config = dict(
    model='multi-label image tagger',
    dataset='photos of arthropod specimens (BIOSCAN-5M)',
    train_examples=195000,
    image_size=40,
    crop_scale_min=1,
    horizontal_flip=True,
    translate=0.12,
    color_jitter=0.1,
    arch='resnet_bottleneck',
    norm='batchnorm',
    activation='leaky_relu',
    depths=[2, 2, 4, 2],
    kernel_size=3,
    stem='single',
    avg_pool_shortcut=False,
    dropout=0.05,
    widths=[192, 384, 768, 1536],
    num_labels=120,
    init='orthogonal',
    residual_init='zero_last',
    optimizer='soap',
    beta2=0.99,
    lr=0.0021,
    beta1=0.95,
    shampoo_beta=0.99,
    eps=1e-08,
    precondition_frequency=16,
    max_precond_dim=1024,
    merge_dims=False,
    one_sided=True,
    adamw_lr_other_params=0.0012,
    ema_decay=0.99,
    steps=11300,
    batch_size=128,
    epochs=7.4,
    lr_schedule='cosine',
    final_lr_fraction=0,
    warmup_steps=560,
    weight_decay=0.2,
    adamw_weight_decay_other_params=0.05,
)
Rows from block 6, named by matrix and row number. Each number is 200 + 20 x the weight over the matrix's rms, rounded and kept within 0 to 999. All counts start at 0.
# convs1: 3x3 conv (model.blocks.6.convs.1.weight, 192x192x3x3), inputs 182-191, a 3x3 kernel for each
convs1.39,206,194,222,199,177,206,227,184,203,189,167,187,160,218,194,211,208,187,185,207,196,179,206,204,198,211,205,176,207,187,194,242,216,177,230,191,182,213,186,203,223,207,190,193,202,202,185,197,177,175,189,182,160,191,241,211,193,228,239,210,190,188,158,180,182,189,202,242,204,191,220,195,193,211,165,225,189,245,206,201,193,206,163,190,183,200,178,168,195,205
convs1.40,195,210,186,184,188,204,239,192,211,173,202,177,176,187,228,229,213,204,188,191,182,186,233,226,188,195,181,194,204,187,192,233,227,211,174,196,181,164,211,189,222,200,221,202,197,218,194,213,213,162,164,192,259,210,262,227,177,200,231,209,185,157,194,165,196,195,187,217,206,210,197,221,181,225,169,202,224,237,225,157,176,218,187,201,199,165,204,197,214,187
convs1.41,184,181,175,191,219,202,210,206,225,212,208,184,218,185,211,178,168,169,196,188,205,204,215,203,211,204,199,185,181,200,167,175,195,221,234,240,176,174,180,189,232,198,201,208,209,180,192,222,210,221,184,197,179,182,186,177,211,211,212,217,251,245,238,171,193,185,184,228,191,189,216,210,198,191,192,195,195,211,174,237,187,227,220,221,211,209,185,174,169,183
convs1.42,184,218,201,199,202,218,225,172,202,211,187,180,173,192,202,156,189,186,201,221,213,218,150,195,218,213,205,219,203,234,198,147,202,240,187,231,200,207,219,181,222,196,225,194,219,211,201,201,204,186,183,158,203,195,209,176,226,207,196,204,211,201,218,203,211,212,189,198,180,225,174,201,199,238,203,204,188,216,200,217,181,192,182,221,212,221,205,183,226,177
convs1.43,210,203,186,207,223,207,201,187,197,175,216,214,173,199,202,219,180,182,183,193,248,186,163,200,227,194,197,170,204,203,218,178,213,202,176,205,179,199,185,184,216,207,209,229,197,189,187,183,201,196,209,208,179,189,175,211,186,189,178,181,217,197,197,201,189,194,186,213,201,176,194,192,173,210,190,221,223,194,166,223,208,188,201,201,187,180,230,194,219,194
convs1.44,171,212,214,195,212,190,188,195,206,172,207,183,215,209,229,221,217,190,188,194,199,159,208,184,211,178,218,185,202,195,155,218,195,201,197,211,176,207,183,189,225,202,195,210,200,211,205,194,204,213,186,202,183,199,205,188,195,169,156,188,205,204,204,186,208,180,217,208,181,212,195,202,161,180,215,204,189,193,210,198,194,229,183,187,170,178,217,215,200,209
convs1.45,213,192,185,222,236,206,166,173,208,234,165,217,170,218,205,202,178,167,213,216,188,175,214,222,217,206,192,211,187,204,189,221,214,207,171,210,202,198,190,204,196,216,187,216,199,180,244,249,228,169,182,186,179,189,210,169,204,185,207,227,208,200,206,246,210,190,192,179,212,225,173,206,189,209,207,177,209,222,226,191,205,217,206,203,176,186,187,202,218,202
convs1.46,199,190,199,189,209,196,218,211,166,191,192,194,210,195,215,204,212,204,188,224,187,197,200,217,204,227,199,185,199,190,224,197,182,185,191,159,194,181,171,207,228,226,177,181,159,194,234,196,213,154,201,223,214,243,203,205,218,191,201,210,197,202,193,209,181,178,187,205,244,172,178,170,182,185,201,236,197,218,176,217,182,192,211,183,170,192,231,215,194,229
convs1.47,204,207,225,158,201,205,199,183,221,196,222,170,225,220,182,218,220,171,202,213,174,231,213,157,223,207,192,179,198,178,224,216,193,187,205,204,203,206,196,227,164,196,207,186,193,204,215,192,203,194,187,204,186,192,177,189,192,222,209,180,214,184,196,188,213,204,200,228,173,177,203,180,190,218,192,158,217,222,186,222,211,217,200,220,186,190,203,180,203,221
convs1.48,195,193,202,195,196,201,209,206,225,220,214,194,206,214,199,179,207,183,225,199,222,214,171,194,188,174,180,228,213,213,187,154,196,222,175,224,215,201,229,180,161,222,241,213,215,227,214,198,203,144,191,209,193,186,172,202,197,187,196,217,199,202,219,206,207,249,224,154,197,219,199,225,201,201,197,203,193,200,195,197,202,188,188,188,188,211,187,220,171,182
convs1.49,188,196,209,194,197,183,187,215,196,215,198,203,206,234,195,164,209,175,171,203,166,213,222,225,192,223,168,189,217,187,226,174,210,189,232,208,204,238,178,202,197,223,222,223,212,175,209,212,231,213,201,192,234,189,205,194,190,201,176,217,222,179,189,200,219,176,197,188,232,224,217,183,206,201,213,198,195,220,201,228,189,210,175,210,193,180,162,179,163,197
convs1.50,186,213,182,239,217,160,230,228,203,213,226,186,176,192,209,187,188,210,229,224,221,163,128,272,186,160,240,209,220,208,189,171,240,190,166,211,213,191,184,196,208,173,200,196,203,200,169,205,186,234,186,201,206,169,195,198,211,183,177,221,213,183,195,226,192,216,201,194,199,178,209,185,174,182,175,220,204,207,214,222,206,210,234,229,158,161,207,202,178,175
convs1.51,196,208,183,181,285,227,187,229,204,195,187,185,194,184,189,188,182,182,188,201,214,199,181,198,203,198,197,207,195,221,185,188,192,214,187,218,224,190,235,197,156,195,218,174,215,175,201,179,168,186,187,181,195,181,226,192,245,206,194,188,214,204,221,214,191,197,194,201,203,207,172,226,198,189,212,227,249,221,187,228,231,221,211,184,204,137,202,187,187,224
convs1.52,193,200,177,194,203,205,213,213,205,202,169,203,206,186,198,189,222,218,209,210,182,195,197,189,206,206,208,199,217,171,166,198,202,223,186,207,204,200,174,181,207,208,218,180,208,200,185,220,205,202,184,207,207,192,240,234,168,193,226,169,177,186,200,205,234,195,181,236,208,185,179,207,194,213,184,206,197,189,217,212,213,178,184,217,225,200,208,186,190,214
convs1.53,246,186,188,168,163,197,203,189,206,207,223,187,215,202,218,207,212,214,192,225,206,200,217,196,196,230,204,210,198,236,221,137,203,220,198,205,225,217,206,190,182,212,206,202,221,177,184,197,201,201,198,180,191,186,175,203,201,183,195,213,225,206,217,239,225,212,203,176,207,204,200,209,188,192,186,200,180,206,209,197,183,202,199,221,218,221,179,202,200,185
convs1.54,219,203,207,187,196,176,208,180,218,199,217,205,181,204,190,231,195,179,186,192,198,170,197,221,207,238,161,186,183,206,206,206,208,169,198,184,195,210,212,209,190,195,204,205,193,217,235,217,144,181,220,212,225,173,157,202,199,198,216,223,191,196,186,195,194,216,166,201,190,195,190,196,205,209,175,231,209,185,173,187,203,197,213,216,146,174,227,225,212,186
convs1.55,203,201,204,202,171,190,171,185,208,192,176,194,190,199,176,202,198,189,226,220,188,201,190,187,200,175,204,169,169,186,192,197,201,220,234,231,183,160,214,185,187,237,189,260,186,218,226,205,234,185,185,215,172,221,201,211,195,239,185,221,209,223,219,159,165,191,174,183,210,191,278,198,180,199,198,200,207,217,183,239,187,208,220,195,223,219,188,199,199,206
convs1.56,218,196,205,202,278,189,188,205,205,216,195,231,204,180,229,219,171,173,189,187,201,186,152,179,216,186,214,218,205,221,179,147,173,226,223,210,242,214,216,202,146,208,234,194,223,196,229,203,227,237,238,214,227,198,171,187,215,186,181,173,202,210,207,239,202,236,178,148,208,215,206,206,209,194,218,204,255,203,195,193,173,183,199,185,176,206,192,190,179,181
convs1.57,203,201,224,199,196,204,244,236,163,217,176,185,205,194,223,166,203,210,187,214,218,172,219,176,222,196,170,148,227,235,203,215,159,226,189,173,155,223,218,173,203,177,268,182,164,220,203,159,204,201,210,151,209,233,191,182,231,181,193,185,222,191,189,160,195,229,208,183,188,242,184,183,196,198,214,199,208,222,245,182,153,233,219,142,211,211,195,110,204,276
convs1.58,183,218,201,191,194,202,194,195,195,185,215,197,201,184,214,171,215,201,232,202,221,224,211,189,202,206,168,208,180,218,175,217,202,183,228,208,170,207,226,186,198,197,205,190,218,177,218,190,202,200,229,208,223,211,237,190,206,179,205,202,221,188,204,184,200,196,215,191,166,195,181,211,238,185,221,171,211,171,218,181,207,186,203,188,192,205,195,202,185,187
convs1.59,202,217,211,180,187,211,228,183,189,194,150,201,194,209,193,195,193,196,222,169,156,226,199,176,212,246,187,168,208,196,215,209,189,218,202,181,195,215,188,198,217,162,172,208,211,204,184,182,186,178,179,166,207,188,186,229,185,187,209,192,211,181,200,194,221,196,189,223,168,200,203,232,178,222,243,192,151,218,222,196,216,232,175,159,205,214,202,185,216,212
convs1.60,212,208,197,215,213,186,209,198,207,192,175,204,206,189,175,195,209,192,234,184,182,246,164,131,213,258,200,197,187,188,193,177,174,195,259,171,209,172,205,177,209,186,206,215,182,178,208,188,218,201,188,186,208,192,227,199,189,207,193,179,182,210,194,204,172,194,209,210,185,210,203,195,189,203,197,189,221,226,182,177,200,214,177,174,213,212,178,217,199,213
convs1.61,221,159,173,195,212,185,243,215,185,193,203,198,230,218,223,197,168,206,194,233,200,194,195,209,189,167,209,203,240,213,193,194,234,169,164,178,206,196,180,212,186,178,219,186,230,195,199,181,211,184,186,213,231,210,193,189,208,178,184,202,198,193,165,185,205,193,210,199,181,201,190,218,201,214,194,190,194,212,187,223,167,181,193,181,221,204,181,181,216,209
convs1.62,187,208,202,201,269,226,197,217,192,203,201,174,193,208,184,180,186,204,206,188,200,179,186,188,188,227,197,215,202,186,173,185,191,215,204,194,200,186,195,193,184,211,206,181,179,247,224,169,208,145,175,208,262,232,192,211,209,185,158,213,205,194,205,201,180,197,192,192,223,188,175,175,171,243,216,196,246,230,205,187,213,194,175,199,207,194,177,158,207,200
convs1.63,212,195,190,246,195,194,199,174,164,195,200,187,214,196,201,202,163,211,199,174,208,211,235,193,188,196,179,188,213,157,195,256,166,201,197,186,194,207,186,226,215,161,210,212,209,208,193,220,166,205,224,185,225,188,192,183,195,169,201,202,174,212,219,208,189,216,194,263,167,207,176,199,198,224,203,215,160,169,174,210,187,222,158,224,167,230,207,196,188,208
convs1.64,221,178,168,211,215,189,197,195,192,204,184,206,182,222,207,194,174,174,199,197,204,205,205,176,201,231,192,202,182,220,175,201,231,187,201,179,206,226,206,160,192,248,195,174,199,232,175,175,265,196,167,233,264,179,222,205,200,182,200,228,200,211,193,193,211,227,171,200,211,218,189,208,209,204,208,176,214,223,191,173,203,176,188,212,194,185,210,201,190,210
convs1.65,170,217,213,214,219,205,190,218,182,215,190,169,190,198,219,201,149,205,197,187,215,181,220,214,186,199,187,193,201,212,175,186,243,176,187,200,200,189,193,208,219,173,190,176,187,197,219,191,214,194,211,198,207,194,201,224,245,207,182,193,238,221,211,198,215,188,195,211,190,194,177,227,209,194,216,207,209,190,213,214,183,211,209,190,223,197,182,225,199,181
convs1.66,181,198,206,201,190,233,198,213,184,193,151,222,173,244,216,213,228,183,201,191,205,189,192,201,193,181,211,170,203,207,182,245,199,230,208,189,165,213,201,190,228,200,216,226,185,196,199,195,232,177,241,173,189,214,223,210,186,205,216,194,222,176,204,183,185,204,206,218,192,222,206,199,194,225,173,185,220,180,234,208,218,237,184,191,220,166,219,183,179,230
convs1.67,210,190,190,208,180,198,199,213,229,214,215,225,211,197,185,182,160,191,188,174,187,181,262,216,222,183,196,195,170,160,194,249,181,168,198,188,201,200,186,198,211,173,169,170,216,185,198,210,200,199,225,225,186,193,193,193,170,202,215,188,193,208,168,220,188,171,176,194,195,176,179,212,216,194,194,197,189,184,165,222,187,187,217,189,211,238,216,204,214,199
convs1.68,211,198,162,192,203,238,182,200,179,235,214,217,197,148,172,243,205,208,209,203,198,202,217,215,197,183,198,175,210,184,207,206,196,201,188,209,201,201,177,223,189,217,170,213,191,225,199,238,206,169,208,235,198,172,194,231,233,183,202,210,178,176,211,206,175,188,192,223,222,214,200,200,193,202,182,181,213,207,202,181,218,231,203,224,200,166,165,260,203,177
convs1.69,221,168,192,217,203,219,158,242,168,217,193,225,206,193,154,199,211,208,183,244,223,208,212,229,202,185,194,230,204,159,212,216,203,193,213,200,239,189,143,211,203,195,172,197,206,180,232,251,219,173,197,213,185,206,195,212,178,235,212,211,193,192,189,235,158,131,219,210,196,164,223,190,244,186,158,193,232,203,202,230,191,183,191,220,198,200,199,220,193,197
convs1.70,203,204,220,197,222,219,206,173,209,171,217,169,206,238,186,178,202,195,198,211,209,201,200,205,206,190,187,208,184,223,184,168,178,224,186,232,184,205,199,190,234,182,182,193,200,187,222,181,224,255,231,180,202,177,184,176,202,189,196,187,245,206,211,206,204,210,203,200,181,196,205,210,239,181,216,209,153,200,227,185,222,192,208,189,183,209,210,199,199,198
convs1.71,180,188,201,206,224,192,198,214,190,205,169,174,198,204,198,177,203,162,203,205,207,196,149,203,203,229,217,189,170,245,191,176,192,239,211,224,186,207,216,191,177,156,235,156,226,206,200,191,191,186,193,190,188,157,205,192,233,212,190,186,206,196,171,195,192,213,206,196,170,238,165,204,180,150,204,209,207,232,197,224,210,228,172,225,185,164,223,209,218,175
convs1.72,167,187,195,197,244,237,186,220,234,222,173,221,162,237,194,191,201,208,185,249,215,224,158,174,219,183,186,204,240,200,227,175,156,217,172,178,224,211,197,192,196,188,188,208,181,180,186,184,197,209,217,190,220,218,153,223,215,201,173,210,199,202,200,216,201,185,195,216,214,190,200,184,197,191,182,180,202,220,193,199,199,202,250,175,214,173,167,229,176,194
convs1.73,194,194,189,230,218,177,214,234,183,206,178,211,181,190,209,178,203,201,193,206,225,173,204,200,185,205,226,192,186,232,162,182,208,201,184,241,200,204,195,192,190,218,220,184,171,164,194,220,193,170,185,194,192,210,212,208,218,205,199,211,186,232,231,212,201,193,179,198,201,203,209,197,214,188,176,202,218,194,219,228,175,185,238,182,222,202,158,227,189,182
convs1.74,226,211,197,195,199,201,191,208,191,192,184,212,192,202,200,186,208,187,225,197,195,178,198,207,206,186,219,193,188,222,199,221,208,167,201,228,207,179,209,236,183,187,226,216,193,191,193,174,189,194,174,185,198,201,204,206,217,257,192,184,206,205,187,196,191,236,217,195,198,195,213,190,225,197,184,196,217,202,197,202,203,192,200,185,203,185,210,188,208,190
convs1.75,206,249,224,202,221,216,171,170,180,205,183,190,194,185,199,188,180,184,195,173,180,185,171,208,226,236,203,192,175,203,191,185,199,211,228,219,191,201,179,219,197,221,202,174,197,215,216,213,181,226,202,173,175,173,180,184,221,228,198,198,198,220,214,187,216,180,221,189,194,224,181,196,192,223,206,195,203,173,175,187,207,196,181,191,192,186,170,221,236,215
convs1.76,200,191,183,201,196,217,196,212,188,202,238,209,186,173,233,197,186,176,205,193,225,185,226,207,183,155,193,190,213,196,195,222,190,187,201,170,214,200,238,200,190,220,142,188,216,174,184,178,199,209,201,225,196,191,214,186,186,199,185,214,191,193,209,198,203,210,202,200,200,148,186,201,201,192,174,195,219,215,199,207,187,211,216,225,177,181,217,183,186,188
convs1.77,188,249,184,215,232,218,179,191,194,174,217,202,233,169,194,182,210,206,230,228,244,204,38,206,210,252,215,218,210,196,206,122,218,203,242,188,192,190,197,188,215,215,201,175,208,194,192,203,208,174,215,193,186,182,191,197,193,199,200,210,193,167,223,190,169,199,196,213,175,185,212,205,183,225,191,210,223,205,172,203,187,204,164,200,188,178,215,209,206,181
convs1.78,153,222,194,214,226,205,198,203,193,210,197,229,217,194,180,221,177,210,205,234,215,210,199,222,213,203,201,195,204,212,210,187,188,210,200,219,200,187,194,186,203,202,213,211,215,215,214,219,215,212,231,212,212,192,155,181,168,197,198,187,197,189,193,193,194,198,184,189,205,185,205,194,187,207,194,200,188,204,204,210,229,198,171,189,173,213,171,179,179,191
convs1.79,196,214,207,197,203,186,188,232,201,184,173,207,173,197,199,204,259,188,199,228,213,198,204,181,175,164,217,218,193,204,172,205,166,202,193,234,208,206,201,179,187,174,207,205,216,194,166,210,193,204,198,176,213,196,209,201,200,231,171,205,200,213,188,203,184,212,156,210,188,212,225,185,205,212,228,212,214,208,192,206,205,186,199,201,191,213,221,195,177,201
convs1.80,201,193,196,198,203,194,186,175,228,225,202,228,222,212,192,244,199,154,205,185,196,174,181,213,195,188,192,181,186,202,179,203,194,178,199,218,206,210,230,229,193,169,193,191,179,215,218,191,240,187,215,207,213,188,173,214,184,192,183,184,164,202,228,185,194,206,204,245,166,198,159,194,196,181,210,180,210,180,206,171,229,182,207,187,206,216,198,181,197,213
convs1.81,213,213,212,222,176,203,202,195,216,240,206,187,189,199,224,202,178,184,214,182,220,206,179,209,204,209,182,232,221,227,193,81,251,229,210,208,216,199,241,224,68,250,246,225,213,198,202,195,187,241,188,209,205,198,204,227,236,185,148,194,226,197,215,229,192,243,194,71,228,251,203,246,218,181,213,211,202,218,227,193,217,183,222,214,199,180,197,201,234,207
convs1.82,203,203,216,195,181,195,205,201,205,194,185,179,195,206,209,183,204,192,181,187,193,192,230,186,194,185,197,175,201,177,198,230,207,194,209,200,188,194,192,202,198,204,194,203,178,205,173,186,196,197,179,187,187,184,232,219,191,197,204,199,201,200,198,181,210,198,187,220,191,187,222,203,207,205,198,219,192,215,207,225,162,188,189,205,178,203,178,210,190,215
convs1.83,221,208,183,208,191,192,215,194,211,190,204,228,241,220,201,185,178,175,213,194,202,202,193,166,213,175,216,240,185,195,170,197,183,198,180,188,209,195,214,180,177,194,211,193,187,180,233,217,216,209,208,210,209,212,179,186,220,201,205,186,210,195,227,202,212,175,188,203,180,197,176,208,219,201,202,200,192,191,209,198,208,166,170,202,188,222,228,222,214,182
convs1.84,210,257,180,194,205,201,206,183,185,200,219,196,203,191,200,194,211,206,183,175,183,187,183,229,230,257,226,222,203,218,207,178,200,205,204,190,205,218,217,217,225,224,180,158,194,228,202,202,194,176,211,194,193,171,206,200,210,191,188,197,184,202,207,201,215,212,216,225,202,190,182,179,199,201,193,182,218,193,230,186,206,199,165,207,172,186,195,212,229,198
convs1.85,208,209,231,225,158,215,228,220,210,185,200,196,203,183,199,203,192,217,215,181,193,184,174,200,207,198,177,248,213,214,196,130,196,228,193,214,227,197,228,202,156,209,227,185,228,207,206,198,222,210,181,196,209,200,188,206,199,200,224,204,214,191,193,208,186,232,193,142,223,226,207,194,187,230,198,228,156,224,182,211,209,207,169,199,198,234,184,189,180,172
convs1.86,187,229,172,205,184,217,207,197,198,209,196,207,169,212,202,157,179,205,203,197,143,230,241,148,210,227,182,206,210,214,201,182,204,184,218,189,213,212,232,176,174,229,166,214,197,188,203,179,204,224,194,195,221,201,175,204,235,185,197,196,190,181,205,205,202,241,172,189,217,165,179,196,207,217,203,166,200,191,219,188,210,177,206,193,234,211,187,226,219,188
convs1.87,207,177,196,171,201,216,190,194,204,221,227,215,241,192,194,194,196,178,195,203,240,218,160,181,225,186,242,178,207,215,241,171,191,193,219,230,172,218,212,233,203,204,192,200,209,198,177,186,192,236,191,189,162,193,207,190,235,178,159,210,194,228,238,221,208,229,182,153,179,218,169,221,206,213,210,185,153,204,207,238,210,186,191,217,211,239,205,204,195,210
convs1.88,165,189,183,196,183,213,199,217,215,195,200,172,187,183,215,187,190,208,194,160,204,180,178,204,189,227,215,217,193,195,199,208,176,178,239,205,189,194,194,199,193,209,202,206,215,217,202,214,199,193,193,218,183,190,199,240,205,215,220,208,244,200,189,203,201,184,186,182,179,203,185,209,195,211,168,197,196,225,196,192,206,187,199,222,198,231,187,202,171,187
convs1.89,193,188,211,182,253,200,205,221,220,202,188,211,204,186,159,180,210,202,195,237,202,200,114,249,217,204,225,204,191,193,206,201,238,217,187,196,240,185,213,206,119,230,222,191,212,229,185,185,189,196,219,196,189,193,228,188,200,262,181,189,177,170,231,222,191,203,179,200,228,208,203,187,215,181,201,244,210,174,157,199,225,200,195,213,186,215,175,211,204,189
convs1.90,243,148,178,174,197,219,187,215,181,180,228,185,224,210,160,182,193,240,182,208,216,237,181,197,187,202,195,181,236,186,243,168,176,184,219,190,197,199,215,206,178,198,222,216,167,161,216,196,213,191,176,185,201,224,166,207,219,161,218,164,212,205,195,189,194,238,213,216,137,210,193,214,200,210,219,205,211,199,218,205,181,156,203,195,222,185,180,200,183,229
convs1.91,189,211,199,215,227,205,181,198,212,188,221,176,174,193,232,224,170,163,202,160,191,182,214,208,171,221,226,163,197,219,219,203,197,188,211,209,170,176,212,207,210,189,168,206,195,205,221,181,174,193,215,209,192,195,189,205,213,217,205,196,196,201,203,177,196,185,213,204,187,195,187,209,198,210,202,234,221,231,170,194,222,185,183,187,191,203,191,195,211,190
convs1.92,202,195,216,192,211,222,216,207,180,192,191,194,194,200,176,203,203,176,215,174,210,206,166,175,199,183,214,251,206,235,228,108,212,213,197,222,192,213,224,241,136,214,215,229,195,197,196,200,208,219,230,207,221,186,183,193,208,174,220,200,205,146,223,212,202,223,217,152,209,229,207,207,232,204,190,182,287,188,179,200,200,188,218,206,173,210,182,205,179,209
convs1.93,224,222,183,198,240,221,164,193,226,216,178,195,207,191,183,205,180,195,219,221,192,252,178,162,208,205,170,202,217,191,211,192,198,229,160,216,218,211,192,183,197,182,217,206,203,184,190,168,194,164,180,184,197,190,182,211,191,192,242,207,236,168,210,214,205,170,204,187,208,200,189,220,211,199,176,177,268,220,199,168,222,203,224,190,208,154,160,193,202,181
convs1.94,209,197,182,210,208,179,192,195,193,209,215,185,208,176,202,185,170,198,197,195,208,195,207,196,206,205,197,205,209,219,200,221,218,229,207,158,226,212,233,184,153,199,218,185,206,182,211,164,197,209,202,206,181,203,186,177,198,202,169,223,243,237,230,231,227,248,193,136,191,222,189,220,182,183,186,242,215,162,244,189,189,195,211,208,205,180,210,193,205,179
convs1.95,210,213,176,183,177,191,203,211,211,210,194,192,236,194,167,200,179,186,202,203,239,175,194,226,163,235,199,190,188,206,200,218,195,219,195,204,209,203,166,221,154,155,235,219,228,201,205,215,170,182,213,170,202,209,178,193,210,198,189,192,213,224,189,180,204,163,222,171,151,229,250,220,189,204,162,205,189,189,238,209,186,199,225,197,167,217,213,201,183,212
convs1.96,213,200,224,188,238,216,202,175,200,210,168,204,179,197,229,198,196,210,197,172,199,185,219,193,176,192,169,186,188,194,182,251,194,198,231,164,211,198,213,196,228,198,171,196,199,198,206,213,231,131,206,207,188,206,181,184,183,217,230,186,210,191,188,195,172,210,182,251,217,190,195,188,182,198,189,167,272,203,178,221,163,218,200,218,216,107,189,216,161,239
convs1.97,205,207,201,185,264,229,217,195,190,216,205,206,179,169,193,214,207,214,209,183,199,191,187,209,200,209,171,213,212,208,195,167,168,230,208,216,210,195,193,170,208,218,194,175,180,245,220,215,211,124,162,210,246,200,197,209,206,218,189,209,191,212,191,215,190,200,190,185,193,213,202,193,183,223,187,193,239,226,205,188,217,262,212,210,193,121,178,205,247,208
convs1.98,186,198,219,180,179,194,209,206,243,210,182,182,183,198,213,207,185,203,195,202,199,228,193,196,211,190,205,179,174,227,201,205,212,200,195,215,193,192,193,181,221,225,197,177,215,190,196,186,216,198,178,205,195,209,203,240,229,213,215,203,175,205,211,175,178,208,182,214,238,211,179,204,220,197,209,200,227,182,198,197,186,197,225,194,231,169,179,190,220,190
convs1.99,176,218,215,208,233,203,172,169,194,210,202,234,205,196,169,187,209,196,212,195,196,225,185,187,217,204,198,216,197,157,233,174,145,265,195,213,192,208,218,188,191,194,213,201,208,207,222,195,194,196,207,170,209,227,144,174,210,200,198,198,209,199,210,220,184,213,200,179,180,229,181,202,192,176,221,214,212,203,199,187,216,204,218,199,192,188,227,207,201,231
convs1.100,200,163,153,235,194,204,222,252,202,210,233,214,241,133,208,205,138,212,207,191,206,223,180,206,213,213,178,209,190,197,186,218,191,192,209,206,207,234,198,227,166,227,178,183,188,191,193,183,177,217,196,211,202,195,214,168,213,177,186,192,203,210,214,235,237,214,231,152,231,158,169,208,193,200,163,219,185,208,228,205,199,212,231,236,217,204,190,186,170,211
convs1.101,197,190,206,192,229,185,185,173,197,200,215,222,220,206,205,176,187,199,184,177,179,223,161,197,237,228,194,202,186,197,227,168,180,220,200,216,183,217,155,188,202,181,202,193,197,198,218,232,204,183,202,200,202,170,201,164,201,215,219,190,192,201,203,193,206,179,214,165,189,175,242,210,208,174,223,202,199,209,180,182,186,199,180,190,212,198,195,200,239,191
convs1.102,217,200,230,185,193,174,214,219,231,198,183,178,189,216,215,222,179,154,187,235,190,180,193,208,214,213,177,247,208,162,208,139,192,175,218,261,244,179,164,212,169,177,161,209,247,165,236,190,191,218,219,234,194,170,230,169,184,219,201,204,184,196,202,218,176,185,204,167,216,177,187,220,227,175,209,207,148,211,169,202,222,144,242,200,187,208,192,245,223,148
convs1.103,221,220,200,220,154,202,218,203,217,232,203,191,181,203,226,224,165,185,191,208,203,218,216,207,205,191,202,212,205,205,228,191,213,201,216,193,223,203,207,201,157,193,217,204,219,180,212,193,207,211,199,203,234,181,195,163,192,171,229,214,194,202,231,235,185,224,203,175,206,213,195,206,194,187,218,197,197,186,237,206,209,192,198,176,184,197,177,206,200,216
convs1.104,177,237,184,211,187,176,187,195,197,193,219,217,203,224,217,185,159,182,197,192,180,191,192,220,185,227,209,234,210,206,188,183,204,192,184,211,192,181,220,191,194,194,219,186,187,184,196,181,185,199,208,191,188,203,226,187,162,162,197,193,202,193,201,214,225,210,223,178,204,210,185,213,203,180,198,207,203,200,214,213,216,223,144,189,203,194,202,201,229,199
convs1.105,203,215,175,200,172,231,189,215,162,195,217,189,192,200,220,182,200,189,164,172,241,219,212,193,179,221,176,175,188,215,204,197,211,206,214,191,180,210,200,209,205,207,209,204,170,194,191,192,214,178,211,191,212,186,201,174,211,161,260,207,213,179,153,177,169,223,228,251,222,196,181,154,212,172,192,196,205,213,218,197,166,168,178,228,217,215,197,234,203,186
convs1.106,199,214,194,223,206,134,226,192,191,189,207,164,204,176,189,202,179,199,226,218,187,208,185,218,184,199,199,158,198,208,164,148,260,188,212,226,216,201,200,208,199,167,207,201,200,219,218,211,196,205,205,203,205,207,180,202,225,184,194,213,194,224,231,186,208,234,209,198,167,203,169,224,203,174,221,190,202,194,192,193,201,193,208,192,200,205,184,203,201,200
convs1.107,160,235,206,205,217,206,223,187,200,209,164,213,175,214,238,214,201,173,206,206,200,211,172,191,193,179,226,193,162,206,216,194,203,190,190,207,217,188,192,218,229,203,206,197,175,206,186,224,220,204,215,198,217,206,197,191,167,176,183,218,213,205,228,241,177,180,216,214,194,189,169,218,239,182,176,186,209,217,204,205,229,225,207,197,214,203,203,174,187,203
convs1.108,169,199,192,226,198,184,192,201,215,208,230,219,200,175,224,183,164,202,217,215,176,207,202,210,215,180,196,195,191,148,219,210,200,208,194,181,179,201,210,198,217,190,204,186,217,177,211,163,260,210,208,217,183,181,182,173,228,162,214,189,197,210,194,188,212,188,201,211,214,194,184,191,197,204,223,169,173,180,202,236,208,194,196,247,192,189,221,204,195,216
convs1.109,186,197,233,199,192,231,200,210,202,205,191,186,195,206,221,191,216,199,203,197,189,194,194,202,186,203,219,192,198,182,218,198,187,196,188,186,217,189,172,192,218,192,184,200,202,204,232,193,205,214,192,210,214,203,184,221,193,188,199,196,217,172,190,199,217,212,184,207,204,205,201,177,214,195,215,194,207,199,228,178,197,215,185,182,212,157,215,176,221,199
convs1.110,199,207,226,199,168,211,222,191,192,174,209,191,190,242,215,198,201,163,200,198,178,179,218,194,203,197,194,208,179,186,184,201,206,194,197,191,163,193,202,197,247,212,200,204,176,211,179,207,204,218,195,203,186,224,193,192,184,201,236,188,183,194,200,174,165,190,192,263,211,188,180,160,204,213,215,200,157,170,225,219,193,197,191,173,191,221,215,180,229,206
convs1.111,211,207,176,198,162,207,192,232,218,210,175,200,194,264,173,187,205,198,186,186,192,224,188,193,211,181,178,209,167,264,205,153,193,217,212,227,223,218,194,213,167,214,209,211,207,194,189,192,229,203,196,182,181,199,155,189,210,187,222,205,224,199,217,220,192,167,192,172,228,219,200,205,193,203,222,226,220,210,193,209,201,190,176,206,173,229,211,208,198,195
convs1.112,212,202,236,185,212,191,172,190,217,177,211,182,167,214,220,194,181,204,205,172,205,211,198,186,234,192,208,217,155,202,211,231,195,216,200,182,215,204,204,184,171,249,189,160,221,174,220,216,241,203,195,224,197,199,212,194,195,189,195,207,210,217,186,190,198,200,204,179,216,203,195,212,226,217,208,180,206,193,179,217,210,174,231,202,198,203,223,219,174,183